config.yaml
arch: "unet"
model: "text-conditioned image diffusion model"
dataset: "regions of photos with short descriptions (Visual Genome)"
train_examples: 101725
image_size: 32
horizontal_flip: true
conditioning: "text"
objective: "edm"
cond_dim: 192
tokenizer: "word"
vocab_size: 6471
text_encoder_width: 256
text_encoder_layers: 6
text_encoder_norm: "layernorm"
text_encoder_norm_position: "sandwich"
text_encoder_activation: "geglu"
text_encoder_mlp_ratio: 2.67
text_encoder_head_dim: 64
text_encoder_fused_qkv: false
text_encoder_bias: "all"
text_encoder_qk_norm: false
text_encoder_layer_scale_init: 0.1
text_encoder_parallel_block: false
text_encoder_inner_norm: false
text_encoder_drop_path: 0.1
text_encoder_positions: "rope"
cond_dropout: 0.1
norm: "groupnorm"
activation: "silu"
weight_standardization: false
widths: [64, 64, 128, 256]
blocks_per_level: 1
scale_shift_norm: true
attention: true
upsampling: "nearest_conv"
init: "trunc_normal_002"
residual_init: "none"
optimizer: "adamw"
lr: 0.0018
beta1: 0.95
beta2: 0.999
eps: 1e-08
grad_clip: 1.0
steps: 6900
batch_size: 128
epochs: 8.7
lr_schedule: "wsd"
decay_fraction: 0.3
final_lr_fraction: 0.05
warmup_steps: 1380
weight_decay: 0.1
Rows from block 2 of the text encoder of a small text-conditioned image diffusion model, named by matrix and row number. Rows with one number belong to one neuron. Each number is 50 + 15 x the weight over its row's rms, rounded and kept within 0 to 99. All counts start at 0.
After each neuron's rows are labels from the 100 texts, of 14976, where the neuron reaches its largest size: "tokens" is the input token at the peak. Only what is clearly more common there than usual is listed. The data: regions of photos with short descriptions (Visual Genome).
# gate: MLP gate (text_encoder.blocks.2.mlp.gate.weight, 672x256), inputs 0-127
# fc1: MLP up (text_encoder.blocks.2.mlp.fc1.weight, 672x256), inputs 0-127
# fc2: MLP down (text_encoder.blocks.2.mlp.fc2.weight, 256x672, transposed), outputs 0-127

gate.495:30 33 57 53 43 53 47 57 42 31 48 59 58 33 35 65 65 09 15 40 43 52 77 69 53 46 37 70 50 56 48 49 47 35 71 57 59 73 58 30 16 28 67 16 40 52 79 35 45 41 49 32 20 58 57 77 73 68 16 63 47 71 51 67 69 59 34 55 51 52 48 96 51 70 37 45 53 66 61 29 64 39 66 61 64 24 67 45 32 57 68 24 47 62 55 58 54 23 31 54 36 61 60 47 34 61 57 64 56 46 54 44 28 50 49 27 54 54 41 42 61 45 57 61 41 31 39 36
fc1.495:60 63 61 68 61 39 70 43 65 81 46 42 36 55 68 49 53 50 48 58 68 62 49 34 39 44 49 78 27 17 29 25 54 53 50 49 18 26 56 52 59 65 28 58 53 67 62 70 44 37 61 48 64 50 60 67 48 73 92 46 32 48 58 52 49 48 55 36 37 53 39 76 47 16 80 54 61 37 58 52 25 81 54 45 31 41 47 34 63 19 68 65 45 42 16 42 49 56 45 58 79 56 69 56 23 29 31 31 61 49 25 55 47 63 58 65 65 64 62 77 60 34 31 57 64 34 45 43
fc2.495:32 54 53 43 63 26 56 75 52 46 37 41 47 63 57 38 58 39 25 58 26 58 63 58 65 57 35 72 62 50 48 53 38 37 58 67 45 44 50 67 85 36 10 78 47 48 46 37 27 52 48 37 45 53 53 70 55 43 45 49 45 57 38 32 38 60 25 42 32 58 44 35 41 52 57 38 33 44 63 78 50 47 35 65 39 37 76 67 39 59 57 65 48 54 35 63 18 55 39 50 38 47 59 35 49 52 67 19 55 65 73 37 37 79 56 46 37 66 51 52 42 61 36 50 55 36 65 94
tokens: "man"; "black"

gate.126:55 73 70 29 47 24 48 67 49 51 32 27 67 29 35 33 59 52 89 39 50 67 55 61 54 48 55 29 56 58 40 27 53 28 52 48 39 71 63 75 41 60 45 74 77 58 62 75 48 39 86 50 30 37 49 55 74 60 56 56 25 49 72 53 32 40 68 52 44 11 57 39 50 50 47 50 44 51 56 39 60 38 48 63 64 52 52 28 78 69 75 60 24 21 60 65 57 41 55 71 82 47 80 44 65 45 53 37 38 40 65 70 43 47 48 43 57 52 69 57 58 78 38 45 60 54 60 40
fc1.126:26 49 63 30 56 63 47 60 35 29 26 48 29 36 71 40 41 69 72 44 68 65 40 18 17 45 57 66 51 69 37 54 36 45 51 22 48 53 60 06 33 60 50 31 48 32 59 22 70 40 37 56 67 74 22 76 44 60 57 33 52 29 81 45 45 50 34 59 51 42 52 41 49 41 65 40 47 32 45 69 33 52 36 57 41 47 47 51 52 48 52 56 44 57 23 50 21 52 63 30 51 40 45 52 19 43 61 42 47 56 31 60 69 65 60 53 72 58 55 40 41 60 74 47 41 64 30 67
fc2.126:53 77 60 53 38 54 71 34 27 41 65 44 54 61 82 42 51 44 50 31 51 61 47 49 24 38 47 73 64 55 56 44 69 31 50 45 56 30 43 63 41 57 74 65 48 64 36 67 53 47 22 67 69 72 64 66 26 63 68 71 51 69 43 59 21 41 77 75 31 46 55 57 36 59 30 60 66 46 27 17 52 58 32 10 53 62 40 60 39 57 81 29 66 56 49 82 30 57 59 46 60 48 41 47 51 44 47 58 37 43 34 50 23 52 31 49 49 40 74 69 34 45 38 25 36 37 61 66
tokens: "white"; "man"

gate.95:79 83 56 52 86 46 40 41 30 60 42 43 47 62 66 58 44 55 24 86 37 44 37 32 58 61 45 55 63 41 34 45 57 49 44 44 31 34 15 28 70 75 68 41 64 67 60 45 62 63 53 48 67 26 43 59 19 80 60 59 39 36 62 14 35 36 34 67 38 55 71 27 42 28 59 49 63 77 42 45 64 38 73 43 68 40 60 54 55 44 40 48 52 57 79 43 60 59 49 58 22 53 62 49 54 51 42 58 34 46 64 69 40 60 36 88 36 55 35 76 63 49 51 44 63 57 26 27
fc1.95:53 23 38 57 30 81 65 71 30 69 48 31 28 50 53 69 61 60 39 51 64 54 41 58 56 47 57 22 58 64 30 46 39 37 90 39 60 71 88 54 36 61 36 57 47 25 50 35 46 48 64 56 52 57 51 64 51 51 42 72 59 70 43 69 60 46 74 48 74 18 60 36 46 48 53 63 75 59 46 24 37 77 71 54 28 48 60 52 36 71 65 40 37 62 54 78 46 49 61 62 53 45 53 69 37 40 44 36 45 35 42 67 43 32 34 34 72 40 48 57 65 51 53 41 28 22 38 46
fc2.95:52 46 59 55 49 78 41 42 44 62 42 47 66 32 51 38 33 83 49 68 17 50 58 28 21 35 61 53 85 65 52 45 44 68 67 64 64 52 60 57 55 50 42 53 54 44 45 46 44 35 26 42 55 36 53 30 39 28 26 48 38 66 45 58 62 26 43 42 52 99 40 54 52 54 66 47 46 60 39 36 71 37 61 50 66 29 63 49 61 54 32 35 51 45 99 40 53 43 68 69 57 51 59 60 71 58 44 26 79 43 35 60 51 60 67 57 42 59 33 74 49 44 35 24 74 36 71 46
tokens: "man"; "-"; "court"

gate.575:58 47 42 39 51 36 71 32 43 51 57 29 61 55 56 56 54 76 55 45 39 55 58 37 68 39 43 56 66 30 69 65 51 52 41 45 38 28 46 46 33 66 58 28 62 62 53 64 50 25 48 65 49 45 54 43 58 17 49 55 08 53 41 43 58 72 39 42 66 58 61 56 87 49 30 66 56 15 52 69 52 42 77 42 28 53 55 27 48 39 50 62 32 33 59 52 54 48 25 53 62 50 62 45 50 72 38 38 40 37 63 58 69 43 54 45 33 35 69 49 39 79 49 74 57 52 52 45
fc1.575:27 19 27 37 55 37 50 34 26 31 93 48 36 64 51 35 39 71 61 25 38 55 57 20 54 49 38 54 45 54 72 23 20 41 53 34 53 46 82 36 58 34 53 32 62 58 71 49 24 47 51 21 37 50 37 41 42 62 53 46 29 76 60 46 44 44 38 61 23 44 40 58 32 31 71 40 41 53 53 58 50 42 46 31 65 53 47 38 51 53 29 68 61 32 54 54 36 36 26 48 54 60 40 66 53 52 62 68 54 58 50 16 84 49 35 81 70 49 59 51 63 42 48 52 63 38 63 55
fc2.575:29 71 52 53 80 24 54 65 72 35 48 58 24 43 54 25 63 53 62 54 40 61 32 61 26 59 58 54 60 64 52 44 58 50 49 39 43 35 58 69 71 34 82 58 20 41 62 59 51 60 62 33 49 12 48 62 57 46 46 54 26 31 66 30 33 54 79 43 67 24 49 49 48 66 52 42 40 42 64 51 51 46 68 57 80 38 60 50 47 47 82 45 63 74 26 58 32 71 41 47 43 35 27 70 38 38 48 58 51 61 45 27 44 82 71 36 38 62 53 38 85 39 13 37 28 69 24 70
tokens: "road"; "surfing"; "reflection"

gate.348:42 73 69 50 55 61 61 27 75 78 50 31 49 36 42 34 36 65 34 59 64 58 44 56 45 53 62 70 55 21 32 37 73 64 74 58 53 62 49 52 35 51 69 60 52 41 55 49 54 62 77 70 40 55 55 63 31 58 63 53 48 57 36 57 55 43 47 45 33 70 24 69 63 49 24 63 40 26 46 09 16 53 48 51 61 48 53 26 41 53 71 52 62 37 46 49 51 52 62 52 51 65 34 60 58 51 50 43 57 69 45 27 63 55 52 70 37 70 57 33 58 65 59 45 29 34 40 24
fc1.348:38 66 72 69 44 36 63 44 73 32 34 47 37 38 63 58 45 54 12 47 63 79 55 66 53 71 54 44 77 40 35 43 31 52 29 49 76 33 34 47 71 61 38 43 65 66 55 65 61 64 58 63 61 59 52 58 60 59 32 57 53 41 20 31 53 54 32 55 56 49 51 37 39 67 37 64 44 65 50 62 34 40 42 37 67 36 31 59 51 54 36 48 30 55 59 40 47 57 73 65 44 58 34 64 14 37 60 70 66 33 25 89 58 65 65 76 61 19 50 40 58 64 70 72 67 58 63 66
fc2.348:49 66 16 50 71 45 49 37 42 55 45 65 46 40 11 52 37 38 74 51 35 52 39 37 35 17 67 45 67 32 34 49 61 54 33 54 23 36 46 38 55 56 46 31 63 49 37 38 47 58 35 50 51 50 38 56 52 40 77 56 69 72 76 55 55 47 50 77 24 51 34 78 41 49 54 38 58 53 50 54 52 64 59 44 44 55 59 42 13 41 74 70 45 39 53 62 34 73 47 71 50 62 39 31 35 51 47 40 95 46 65 56 51 56 64 68 72 67 32 50 55 51 45 77 72 57 24 76
tokens: "man"; "tan"; "holding"; "boots"

gate.17:52 70 74 61 73 70 72 56 58 78 63 63 57 49 55 24 51 70 74 24 71 54 83 66 80 25 64 58 29 65 46 62 33 32 49 63 63 55 36 45 51 42 39 52 60 54 59 60 43 65 49 37 65 51 62 51 29 36 46 45 55 64 33 47 43 69 36 25 48 51 64 25 65 58 36 24 60 49 43 53 67 59 55 52 79 46 55 44 74 38 42 36 38 47 43 55 31 66 32 52 62 55 56 36 58 34 55 59 63 59 34 37 48 85 30 51 67 44 29 47 68 59 83 54 48 20 47 76
fc1.17:60 57 38 77 69 44 69 30 64 31 63 53 60 47 58 36 23 49 33 49 51 38 51 56 41 47 32 66 64 58 69 61 51 52 51 50 60 60 54 32 29 48 48 43 32 41 17 59 76 65 23 17 87 70 30 55 41 30 55 31 40 71 62 43 54 42 46 49 17 54 23 70 70 39 52 50 42 38 57 62 58 49 21 52 61 52 41 66 47 44 40 63 16 51 36 68 49 58 56 58 72 46 81 56 33 29 69 49 66 60 22 46 50 70 46 53 16 40 76 53 53 30 70 40 51 87 45 42
fc2.17:69 71 63 37 56 41 59 51 17 23 41 44 83 46 52 67 50 60 73 66 73 06 50 42 47 54 60 65 42 25 55 35 59 71 62 53 89 45 36 36 17 65 59 53 32 31 34 48 40 60 29 49 56 26 69 70 58 63 44 37 44 61 41 37 52 60 36 62 01 31 53 96 46 37 64 44 33 19 57 58 42 60 33 47 46 66 62 54 46 43 55 45 71 54 40 61 58 46 56 56 62 37 53 56 25 47 41 65 27 66 37 25 63 60 70 37 42 52 75 47 53 28 68 41 43 44 46 38
tokens: "white"; "banana"

gate.172:35 30 44 41 60 71 50 59 64 45 51 66 75 58 34 42 60 47 69 32 58 58 48 65 68 62 47 57 54 50 49 62 46 63 34 75 52 36 44 59 51 54 53 32 53 90 64 42 65 62 49 85 64 35 49 17 57 56 62 65 53 66 58 56 44 13 54 61 66 46 62 54 34 47 44 50 62 38 50 36 56 29 47 49 60 54 79 56 64 50 37 54 54 58 77 67 42 58 57 63 48 39 12 45 43 45 30 59 74 39 68 14 72 43 27 22 51 45 72 92 47 43 36 51 43 51 24 38
fc1.172:58 69 12 73 26 29 53 45 43 29 59 44 63 54 75 61 62 38 62 44 24 46 55 75 40 36 50 63 51 39 77 49 54 50 47 55 49 69 60 39 48 45 47 43 34 37 62 32 49 28 29 58 55 44 15 70 59 56 39 47 28 32 51 55 53 54 43 41 11 53 56 44 69 39 63 56 59 60 23 53 39 39 56 64 20 78 75 65 77 44 40 23 31 38 61 54 50 11 59 65 89 23 50 55 29 50 48 57 42 27 60 37 64 62 47 48 67 82 22 51 24 46 42 21 45 38 51 31
fc2.172:66 56 58 35 44 46 39 40 28 49 21 47 33 58 62 48 49 61 56 61 48 60 49 85 56 84 57 29 66 19 68 50 56 56 57 58 77 42 29 60 70 35 46 43 58 69 52 45 42 34 25 31 23 60 52 38 62 36 44 41 57 47 73 47 50 69 66 68 61 34 28 53 50 52 19 52 55 47 31 29 68 23 59 56 50 83 70 39 62 65 19 31 39 72 73 64 44 60 55 25 73 24 53 63 51 59 50 43 24 46 60 60 58 50 36 68 42 83 45 27 68 39 63 57 48 34 53 64
tokens: "white"; "back"

gate.40:56 25 41 69 63 65 49 67 57 53 57 43 72 59 36 52 38 63 46 44 15 34 62 54 62 55 68 61 39 15 62 31 75 50 80 55 26 42 56 27 53 59 50 46 48 55 44 57 63 58 40 40 30 27 56 53 31 72 44 03 56 75 72 45 82 29 37 62 70 58 48 49 34 64 39 64 30 56 54 57 33 51 59 33 54 35 63 63 45 55 62 41 36 45 39 56 48 61 55 62 37 37 66 31 73 50 47 51 53 47 32 75 31 70 63 45 63 47 58 52 53 65 66 62 61 16 52 47
fc1.40:62 35 71 77 40 60 69 48 51 53 67 35 63 32 54 48 62 44 50 68 45 31 29 51 53 70 43 44 51 50 45 38 51 51 85 50 73 49 83 34 68 40 58 56 50 47 56 52 60 70 37 40 61 31 47 46 55 54 36 69 57 53 60 76 60 43 41 65 49 55 49 22 61 63 68 83 41 29 53 50 60 71 56 60 54 62 79 50 58 43 37 38 63 38 38 52 70 28 56 38 65 43 58 79 59 52 50 34 33 49 75 53 47 38 79 58 72 63 23 47 25 59 46 37 60 41 48 70
fc2.40:59 43 81 54 45 46 50 48 62 57 47 37 43 53 68 57 48 28 51 48 53 40 38 46 74 76 63 45 11 63 24 45 52 42 41 76 49 46 77 41 43 69 49 68 33 37 33 52 68 80 71 43 73 63 14 52 41 37 29 55 42 76 62 52 85 43 37 54 49 43 17 62 53 59 62 60 27 55 57 44 65 10 39 32 66 50 65 54 36 53 38 74 53 79 64 63 30 35 42 35 70 20 70 64 74 93 51 34 55 71 64 56 45 31 64 30 45 44 49 55 28 24 38 45 36 40 37 27
tokens: "white"; "jacket"; "man's"; "shirt"

gate.165:43 79 41 41 44 48 47 49 56 50 49 24 52 64 24 42 35 53 41 47 66 59 33 44 45 55 68 46 40 61 54 52 62 56 63 22 79 48 32 43 26 46 73 32 68 69 61 56 67 69 45 63 47 41 48 40 67 41 82 34 47 30 69 50 80 45 61 30 17 57 45 71 29 09 48 43 39 58 45 51 39 37 49 51 60 61 92 45 61 78 62 36 46 48 59 38 40 56 40 40 48 57 19 41 29 55 61 46 64 43 51 45 39 38 43 40 50 45 31 32 72 55 77 36 53 52 56 41
fc1.165:63 48 58 54 53 54 72 41 40 70 63 47 46 61 49 77 69 76 61 30 64 46 57 36 55 38 33 59 63 27 47 52 78 41 21 31 56 25 70 36 50 56 46 57 49 72 41 80 32 68 26 42 53 62 56 24 54 33 70 67 70 80 44 42 44 80 39 40 42 82 68 44 65 35 30 46 20 69 33 60 74 44 47 40 60 49 60 28 52 62 59 48 38 44 49 49 25 61 57 70 27 49 75 39 60 48 49 49 60 57 48 53 51 41 51 46 19 76 68 48 65 74 90 64 56 47 58 45
fc2.165:60 39 59 74 34 62 18 42 73 57 58 61 65 29 56 48 58 42 41 44 42 84 74 60 32 56 37 54 62 76 38 66 32 39 48 25 44 46 58 59 51 43 14 28 61 73 28 48 47 56 41 31 66 13 48 29 50 42 85 71 40 41 75 55 32 62 26 41 63 16 53 58 49 62 49 33 28 58 54 47 49 52 44 63 67 74 61 15 57 57 23 34 42 72 65 54 61 61 51 35 43 26 34 68 47 68 38 61 46 64 33 33 68 47 46 78 48 63 66 64 51 57 56 44 52 67 37 42
tokens: "man"

gate.519:40 39 60 55 72 66 38 71 40 35 40 69 52 36 42 68 93 54 13 58 71 77 70 53 45 47 34 62 55 32 73 44 52 14 31 72 75 35 33 27 56 38 53 55 41 41 50 51 55 47 48 45 44 63 65 43 42 31 49 25 48 68 54 72 28 49 58 82 59 82 36 43 58 46 47 62 48 39 41 23 42 21 67 39 58 59 79 48 53 67 42 61 59 56 15 48 72 05 50 57 39 21 48 45 30 51 33 44 95 44 49 45 49 43 51 47 54 73 67 30 42 46 68 45 67 53 40 65
fc1.519:50 37 53 47 36 33 55 58 44 67 54 55 32 46 49 59 39 47 25 51 34 50 49 54 60 53 59 47 25 25 49 57 62 25 61 56 56 59 74 63 23 27 57 35 55 65 47 24 47 41 42 70 44 66 49 65 53 38 40 45 67 68 76 99 60 50 39 39 45 38 43 51 37 54 51 18 56 62 64 69 84 69 54 64 36 36 55 72 78 69 71 62 46 84 53 46 32 43 38 89 39 48 35 22 56 66 50 32 50 38 59 42 79 37 38 59 26 85 65 45 46 60 38 83 66 55 46 55
fc2.519:55 50 39 42 51 55 78 49 45 53 89 44 38 68 40 61 47 64 26 51 30 27 61 52 44 48 12 39 21 33 57 49 70 57 42 50 61 50 59 32 38 65 70 23 77 61 56 47 48 55 69 56 62 47 69 64 43 21 70 57 42 43 57 41 40 69 54 53 42 60 53 63 62 46 58 37 45 35 08 46 41 64 26 42 18 68 49 62 51 28 33 24 56 51 39 35 43 29 56 59 62 54 54 39 35 33 55 37 30 49 68 26 49 46 78 67 46 69 72 71 57 58 58 39 61 77 44 90
tokens: "white"; "pizza"; "walking"; "back"

gate.479:64 72 29 44 35 55 53 44 64 70 55 50 45 61 56 58 70 43 28 37 67 07 45 36 28 52 52 35 56 39 55 44 37 50 45 50 52 36 42 53 64 42 29 50 47 22 67 45 70 63 36 54 39 76 50 49 48 50 83 37 25 28 55 28 36 52 75 61 33 56 59 45 64 99 24 67 59 38 35 44 61 35 43 48 42 12 29 36 63 25 64 65 49 30 68 35 45 54 29 36 55 44 39 46 60 37 61 45 46 65 53 57 37 58 55 39 50 43 45 34 59 36 68 32 41 38 62 28
fc1.479:37 64 34 31 17 32 68 51 49 38 31 62 57 82 43 42 41 50 32 15 74 38 45 49 48 47 28 68 52 73 79 49 49 62 66 25 38 49 64 34 77 41 50 34 65 47 52 38 43 60 35 59 46 66 51 55 24 66 53 42 40 53 52 64 57 29 66 62 55 59 45 74 23 64 37 76 28 42 54 52 47 32 49 57 38 29 33 78 53 58 31 61 43 44 48 33 48 64 78 41 51 32 55 56 18 60 51 69 47 40 51 46 58 41 61 46 73 38 71 79 48 50 61 45 67 32 62 46
fc2.479:24 40 59 60 67 28 46 58 31 49 39 55 48 45 48 55 68 60 74 49 56 70 69 61 66 43 39 31 37 54 36 26 51 60 40 59 42 59 53 53 36 81 45 41 55 54 43 71 41 48 73 82 16 52 27 60 40 69 32 67 55 36 58 29 51 43 56 46 73 58 52 47 64 63 65 13 49 49 53 55 53 37 56 49 39 48 48 73 38 30 76 49 40 69 26 56 48 24 42 41 48 53 41 67 51 44 61 37 37 36 31 55 55 21 49 25 24 54 16 66 27 63 57 82 49 51 68 16
tokens: "road"; "trees"; "horse"; "jet"

gate.229:63 24 53 36 44 58 50 37 39 58 64 55 56 47 47 69 69 35 59 51 54 45 55 26 55 50 34 46 23 60 69 57 86 29 37 62 56 53 33 49 61 66 47 45 69 57 51 55 39 33 75 49 55 41 49 58 59 52 49 44 26 58 58 45 52 75 44 73 53 57 54 04 50 99 74 31 54 31 60 45 49 41 53 49 44 52 58 50 17 34 58 54 39 49 42 49 51 11 42 47 49 73 55 81 74 47 48 53 69 20 60 76 58 65 38 46 63 46 62 41 45 47 66 47 55 68 43 63
fc1.229:43 45 53 47 38 41 62 57 49 78 64 50 51 47 81 24 00 56 25 54 38 44 59 61 62 66 40 37 50 35 65 35 47 47 47 59 09 51 70 51 82 40 66 21 48 39 37 44 64 51 35 64 54 60 58 57 57 25 40 48 31 63 33 57 78 39 62 51 54 38 68 77 68 18 50 67 53 56 56 68 29 39 56 65 52 46 31 62 39 52 39 44 67 37 47 58 49 49 56 58 45 44 46 67 49 60 69 53 36 76 70 61 21 55 42 60 52 47 22 61 32 51 51 37 60 33 55 49
fc2.229:57 62 82 61 42 41 35 68 57 65 57 35 55 31 60 55 39 64 36 48 68 30 57 49 69 52 41 23 44 56 50 59 34 22 43 24 44 37 40 66 45 50 55 53 45 39 57 53 45 48 64 56 52 55 41 41 57 27 20 50 89 69 58 44 66 57 61 75 44 71 47 70 42 37 49 46 34 33 44 68 56 66 42 68 44 43 50 42 46 41 44 67 75 46 41 54 51 77 35 59 54 52 23 73 51 53 33 51 54 51 60 39 42 65 31 53 47 23 00 29 23 47 49 24 70 48 59 43
tokens: "road"; "surfing"; "dog"; "bus"

gate.522:49 45 88 68 25 65 46 46 49 52 69 51 46 41 47 38 44 29 43 63 56 58 58 45 65 33 43 10 71 63 32 55 35 31 59 55 30 45 35 50 48 61 37 78 44 52 75 40 35 59 43 45 46 73 45 80 52 44 47 61 37 61 46 48 29 37 69 43 42 50 48 48 73 47 71 47 43 54 71 47 60 50 74 43 44 57 50 57 56 47 65 63 55 27 29 31 54 30 41 56 44 46 49 65 59 46 47 55 67 36 70 39 43 57 30 39 52 36 30 48 44 54 40 56 19 60 59 64
fc1.522:40 54 87 68 29 43 31 59 50 63 53 48 36 78 65 46 56 66 31 52 54 32 89 70 65 60 56 70 42 56 74 48 64 75 55 64 43 60 59 27 41 42 34 66 37 44 51 35 32 72 56 41 34 27 29 49 22 24 76 57 31 62 78 33 33 21 55 58 42 46 38 48 51 49 25 54 35 61 63 80 54 47 60 47 38 63 62 34 68 57 61 59 68 28 65 57 52 44 44 48 57 36 53 58 28 81 29 42 60 43 42 40 55 62 39 66 58 49 61 64 44 63 70 44 64 59 54 55
fc2.522:57 34 50 60 56 65 50 38 34 53 60 64 44 78 66 37 36 50 67 57 60 56 49 34 63 50 18 52 56 65 39 31 49 69 44 64 44 30 31 30 50 60 46 22 49 27 33 48 59 45 34 72 28 49 32 35 54 42 63 55 64 39 25 51 66 75 70 39 47 36 40 35 53 45 43 29 46 37 45 44 19 59 35 20 46 39 65 46 44 34 46 41 59 36 37 48 53 58 29 57 42 77 59 70 53 80 43 43 30 47 59 45 52 42 39 67 34 56 42 55 40 59 60 25 51 74 33 40
tokens: "white"

gate.560:65 30 47 61 64 78 52 53 41 63 37 42 32 46 50 93 97 31 53 59 48 69 61 42 26 61 56 57 44 73 47 53 39 54 31 40 74 36 38 58 41 59 28 57 61 61 39 57 66 49 63 55 43 35 51 74 56 53 65 40 50 36 68 51 27 54 29 54 41 36 48 08 53 99 54 40 58 59 45 24 48 56 53 47 50 66 32 49 16 46 55 40 31 54 49 58 48 36 38 44 67 71 43 50 56 37 56 39 75 44 39 53 49 46 54 63 58 46 57 48 42 62 61 64 44 64 29 40
fc1.560:59 33 50 49 52 67 47 61 43 59 53 32 39 46 42 76 90 31 56 44 52 70 58 48 29 57 51 54 43 62 43 65 44 43 42 44 64 44 28 52 41 67 16 56 71 60 41 60 47 46 59 56 52 43 54 84 58 53 69 45 47 31 59 50 57 53 39 41 32 47 22 10 54 99 52 48 52 48 51 39 44 42 55 60 57 65 32 44 15 53 47 38 25 53 51 53 48 49 37 49 68 51 61 43 56 37 52 38 59 35 38 62 44 60 77 38 54 51 72 39 55 48 57 58 39 64 42 40
fc2.560:39 31 19 40 42 62 30 46 45 16 38 84 54 33 31 46 51 42 41 67 28 68 65 52 35 49 70 65 55 55 49 46 58 68 51 62 46 23 42 48 57 68 57 28 39 61 45 67 62 70 58 46 32 41 49 67 48 58 73 49 11 42 58 47 54 38 57 62 76 63 41 25 58 60 52 52 58 59 46 22 36 09 60 43 50 55 38 66 39 60 51 65 26 51 30 35 38 34 45 76 35 40 70 36 43 35 34 55 42 49 36 54 52 28 43 58 43 70 86 46 91 44 56 75 46 72 47 32
tokens: "road"; "bus"; "dog"; "tracks"

gate.252:21 35 42 44 47 30 37 47 64 55 23 46 29 40 37 60 63 62 37 30 65 68 77 47 38 62 62 35 71 36 48 52 19 52 47 50 41 53 59 62 47 54 50 84 57 57 24 54 53 36 51 23 53 56 56 51 35 74 58 49 54 31 53 39 73 55 45 40 47 61 53 26 51 29 58 39 19 45 47 68 57 65 23 49 51 61 47 50 46 36 18 64 38 54 47 48 50 72 27 58 47 39 77 38 42 40 27 44 64 47 30 42 45 59 27 43 79 62 68 31 63 58 23 28 54 54 51 70
fc1.252:46 19 71 60 37 39 36 47 17 37 63 16 42 63 70 47 52 28 64 50 76 66 56 59 52 51 51 42 42 48 45 49 59 54 42 39 70 67 72 33 55 84 38 72 41 41 12 58 66 69 51 79 84 41 29 34 60 71 69 31 58 51 24 39 25 26 38 57 54 60 51 36 72 69 73 47 31 27 29 45 31 46 70 43 62 74 33 58 70 53 66 43 54 22 43 66 56 45 54 77 34 82 63 43 68 39 43 57 50 34 52 66 75 57 41 63 77 45 46 42 12 57 54 62 23 57 39 54
fc2.252:62 44 54 69 70 60 53 55 44 51 62 59 39 63 74 32 43 63 38 48 79 53 43 12 50 34 23 57 54 55 47 57 37 72 53 54 68 40 44 42 42 47 60 28 45 72 44 33 46 45 67 19 56 37 42 63 67 37 51 53 41 33 55 44 45 61 79 53 46 39 21 66 32 39 50 59 67 42 60 58 40 30 51 39 27 49 57 44 36 28 48 78 41 56 52 59 47 83 41 43 51 46 37 60 53 47 65 68 43 34 53 49 69 53 43 53 61 27 77 44 32 34 24 13 49 61 41 63
tokens: "man"; "boots"

gate.313:43 30 39 34 33 40 48 48 33 59 54 52 40 28 50 35 29 31 46 51 47 63 44 54 52 39 36 52 54 51 55 52 39 60 55 33 21 18 36 32 63 28 50 63 65 44 72 55 67 62 44 22 75 45 51 41 48 37 42 35 37 56 57 43 62 37 54 43 47 75 51 48 60 54 34 76 65 55 45 53 57 71 65 57 38 35 26 33 58 35 46 61 46 36 63 49 46 74 46 47 49 58 46 59 54 56 62 49 45 48 40 67 50 65 74 52 33 35 75 35 47 37 59 48 51 49 64 29
fc1.313:47 75 28 45 83 62 32 41 50 70 70 65 74 38 52 36 44 40 41 62 61 32 38 60 23 45 40 58 57 64 74 59 88 73 41 53 49 51 35 37 44 63 54 37 75 59 42 55 55 63 39 54 50 68 61 80 35 69 61 30 53 45 63 10 45 43 63 49 36 68 53 50 61 60 51 69 52 33 69 51 60 41 50 40 44 58 58 62 55 39 39 52 53 59 38 58 58 60 43 68 48 56 83 44 35 30 22 28 64 39 42 50 21 39 54 35 55 56 34 51 68 44 46 50 41 33 72 77
fc2.313:50 47 56 81 47 35 59 50 71 87 51 49 72 63 69 51 66 29 41 14 41 33 76 74 30 49 45 76 45 65 53 48 15 23 32 17 66 55 60 53 53 54 34 32 41 38 37 56 40 53 49 41 57 35 38 77 56 50 32 59 48 35 49 35 66 65 62 74 48 57 82 57 45 32 41 45 51 34 24 49 37 43 82 45 53 62 45 32 19 45 28 23 52 51 32 85 50 36 61 77 18 62 38 50 53 62 56 44 68 69 43 55 54 54 26 51 49 57 56 52 43 65 63 37 34 66 49 34
tokens: "from"; "black"; "building"; "giraffe"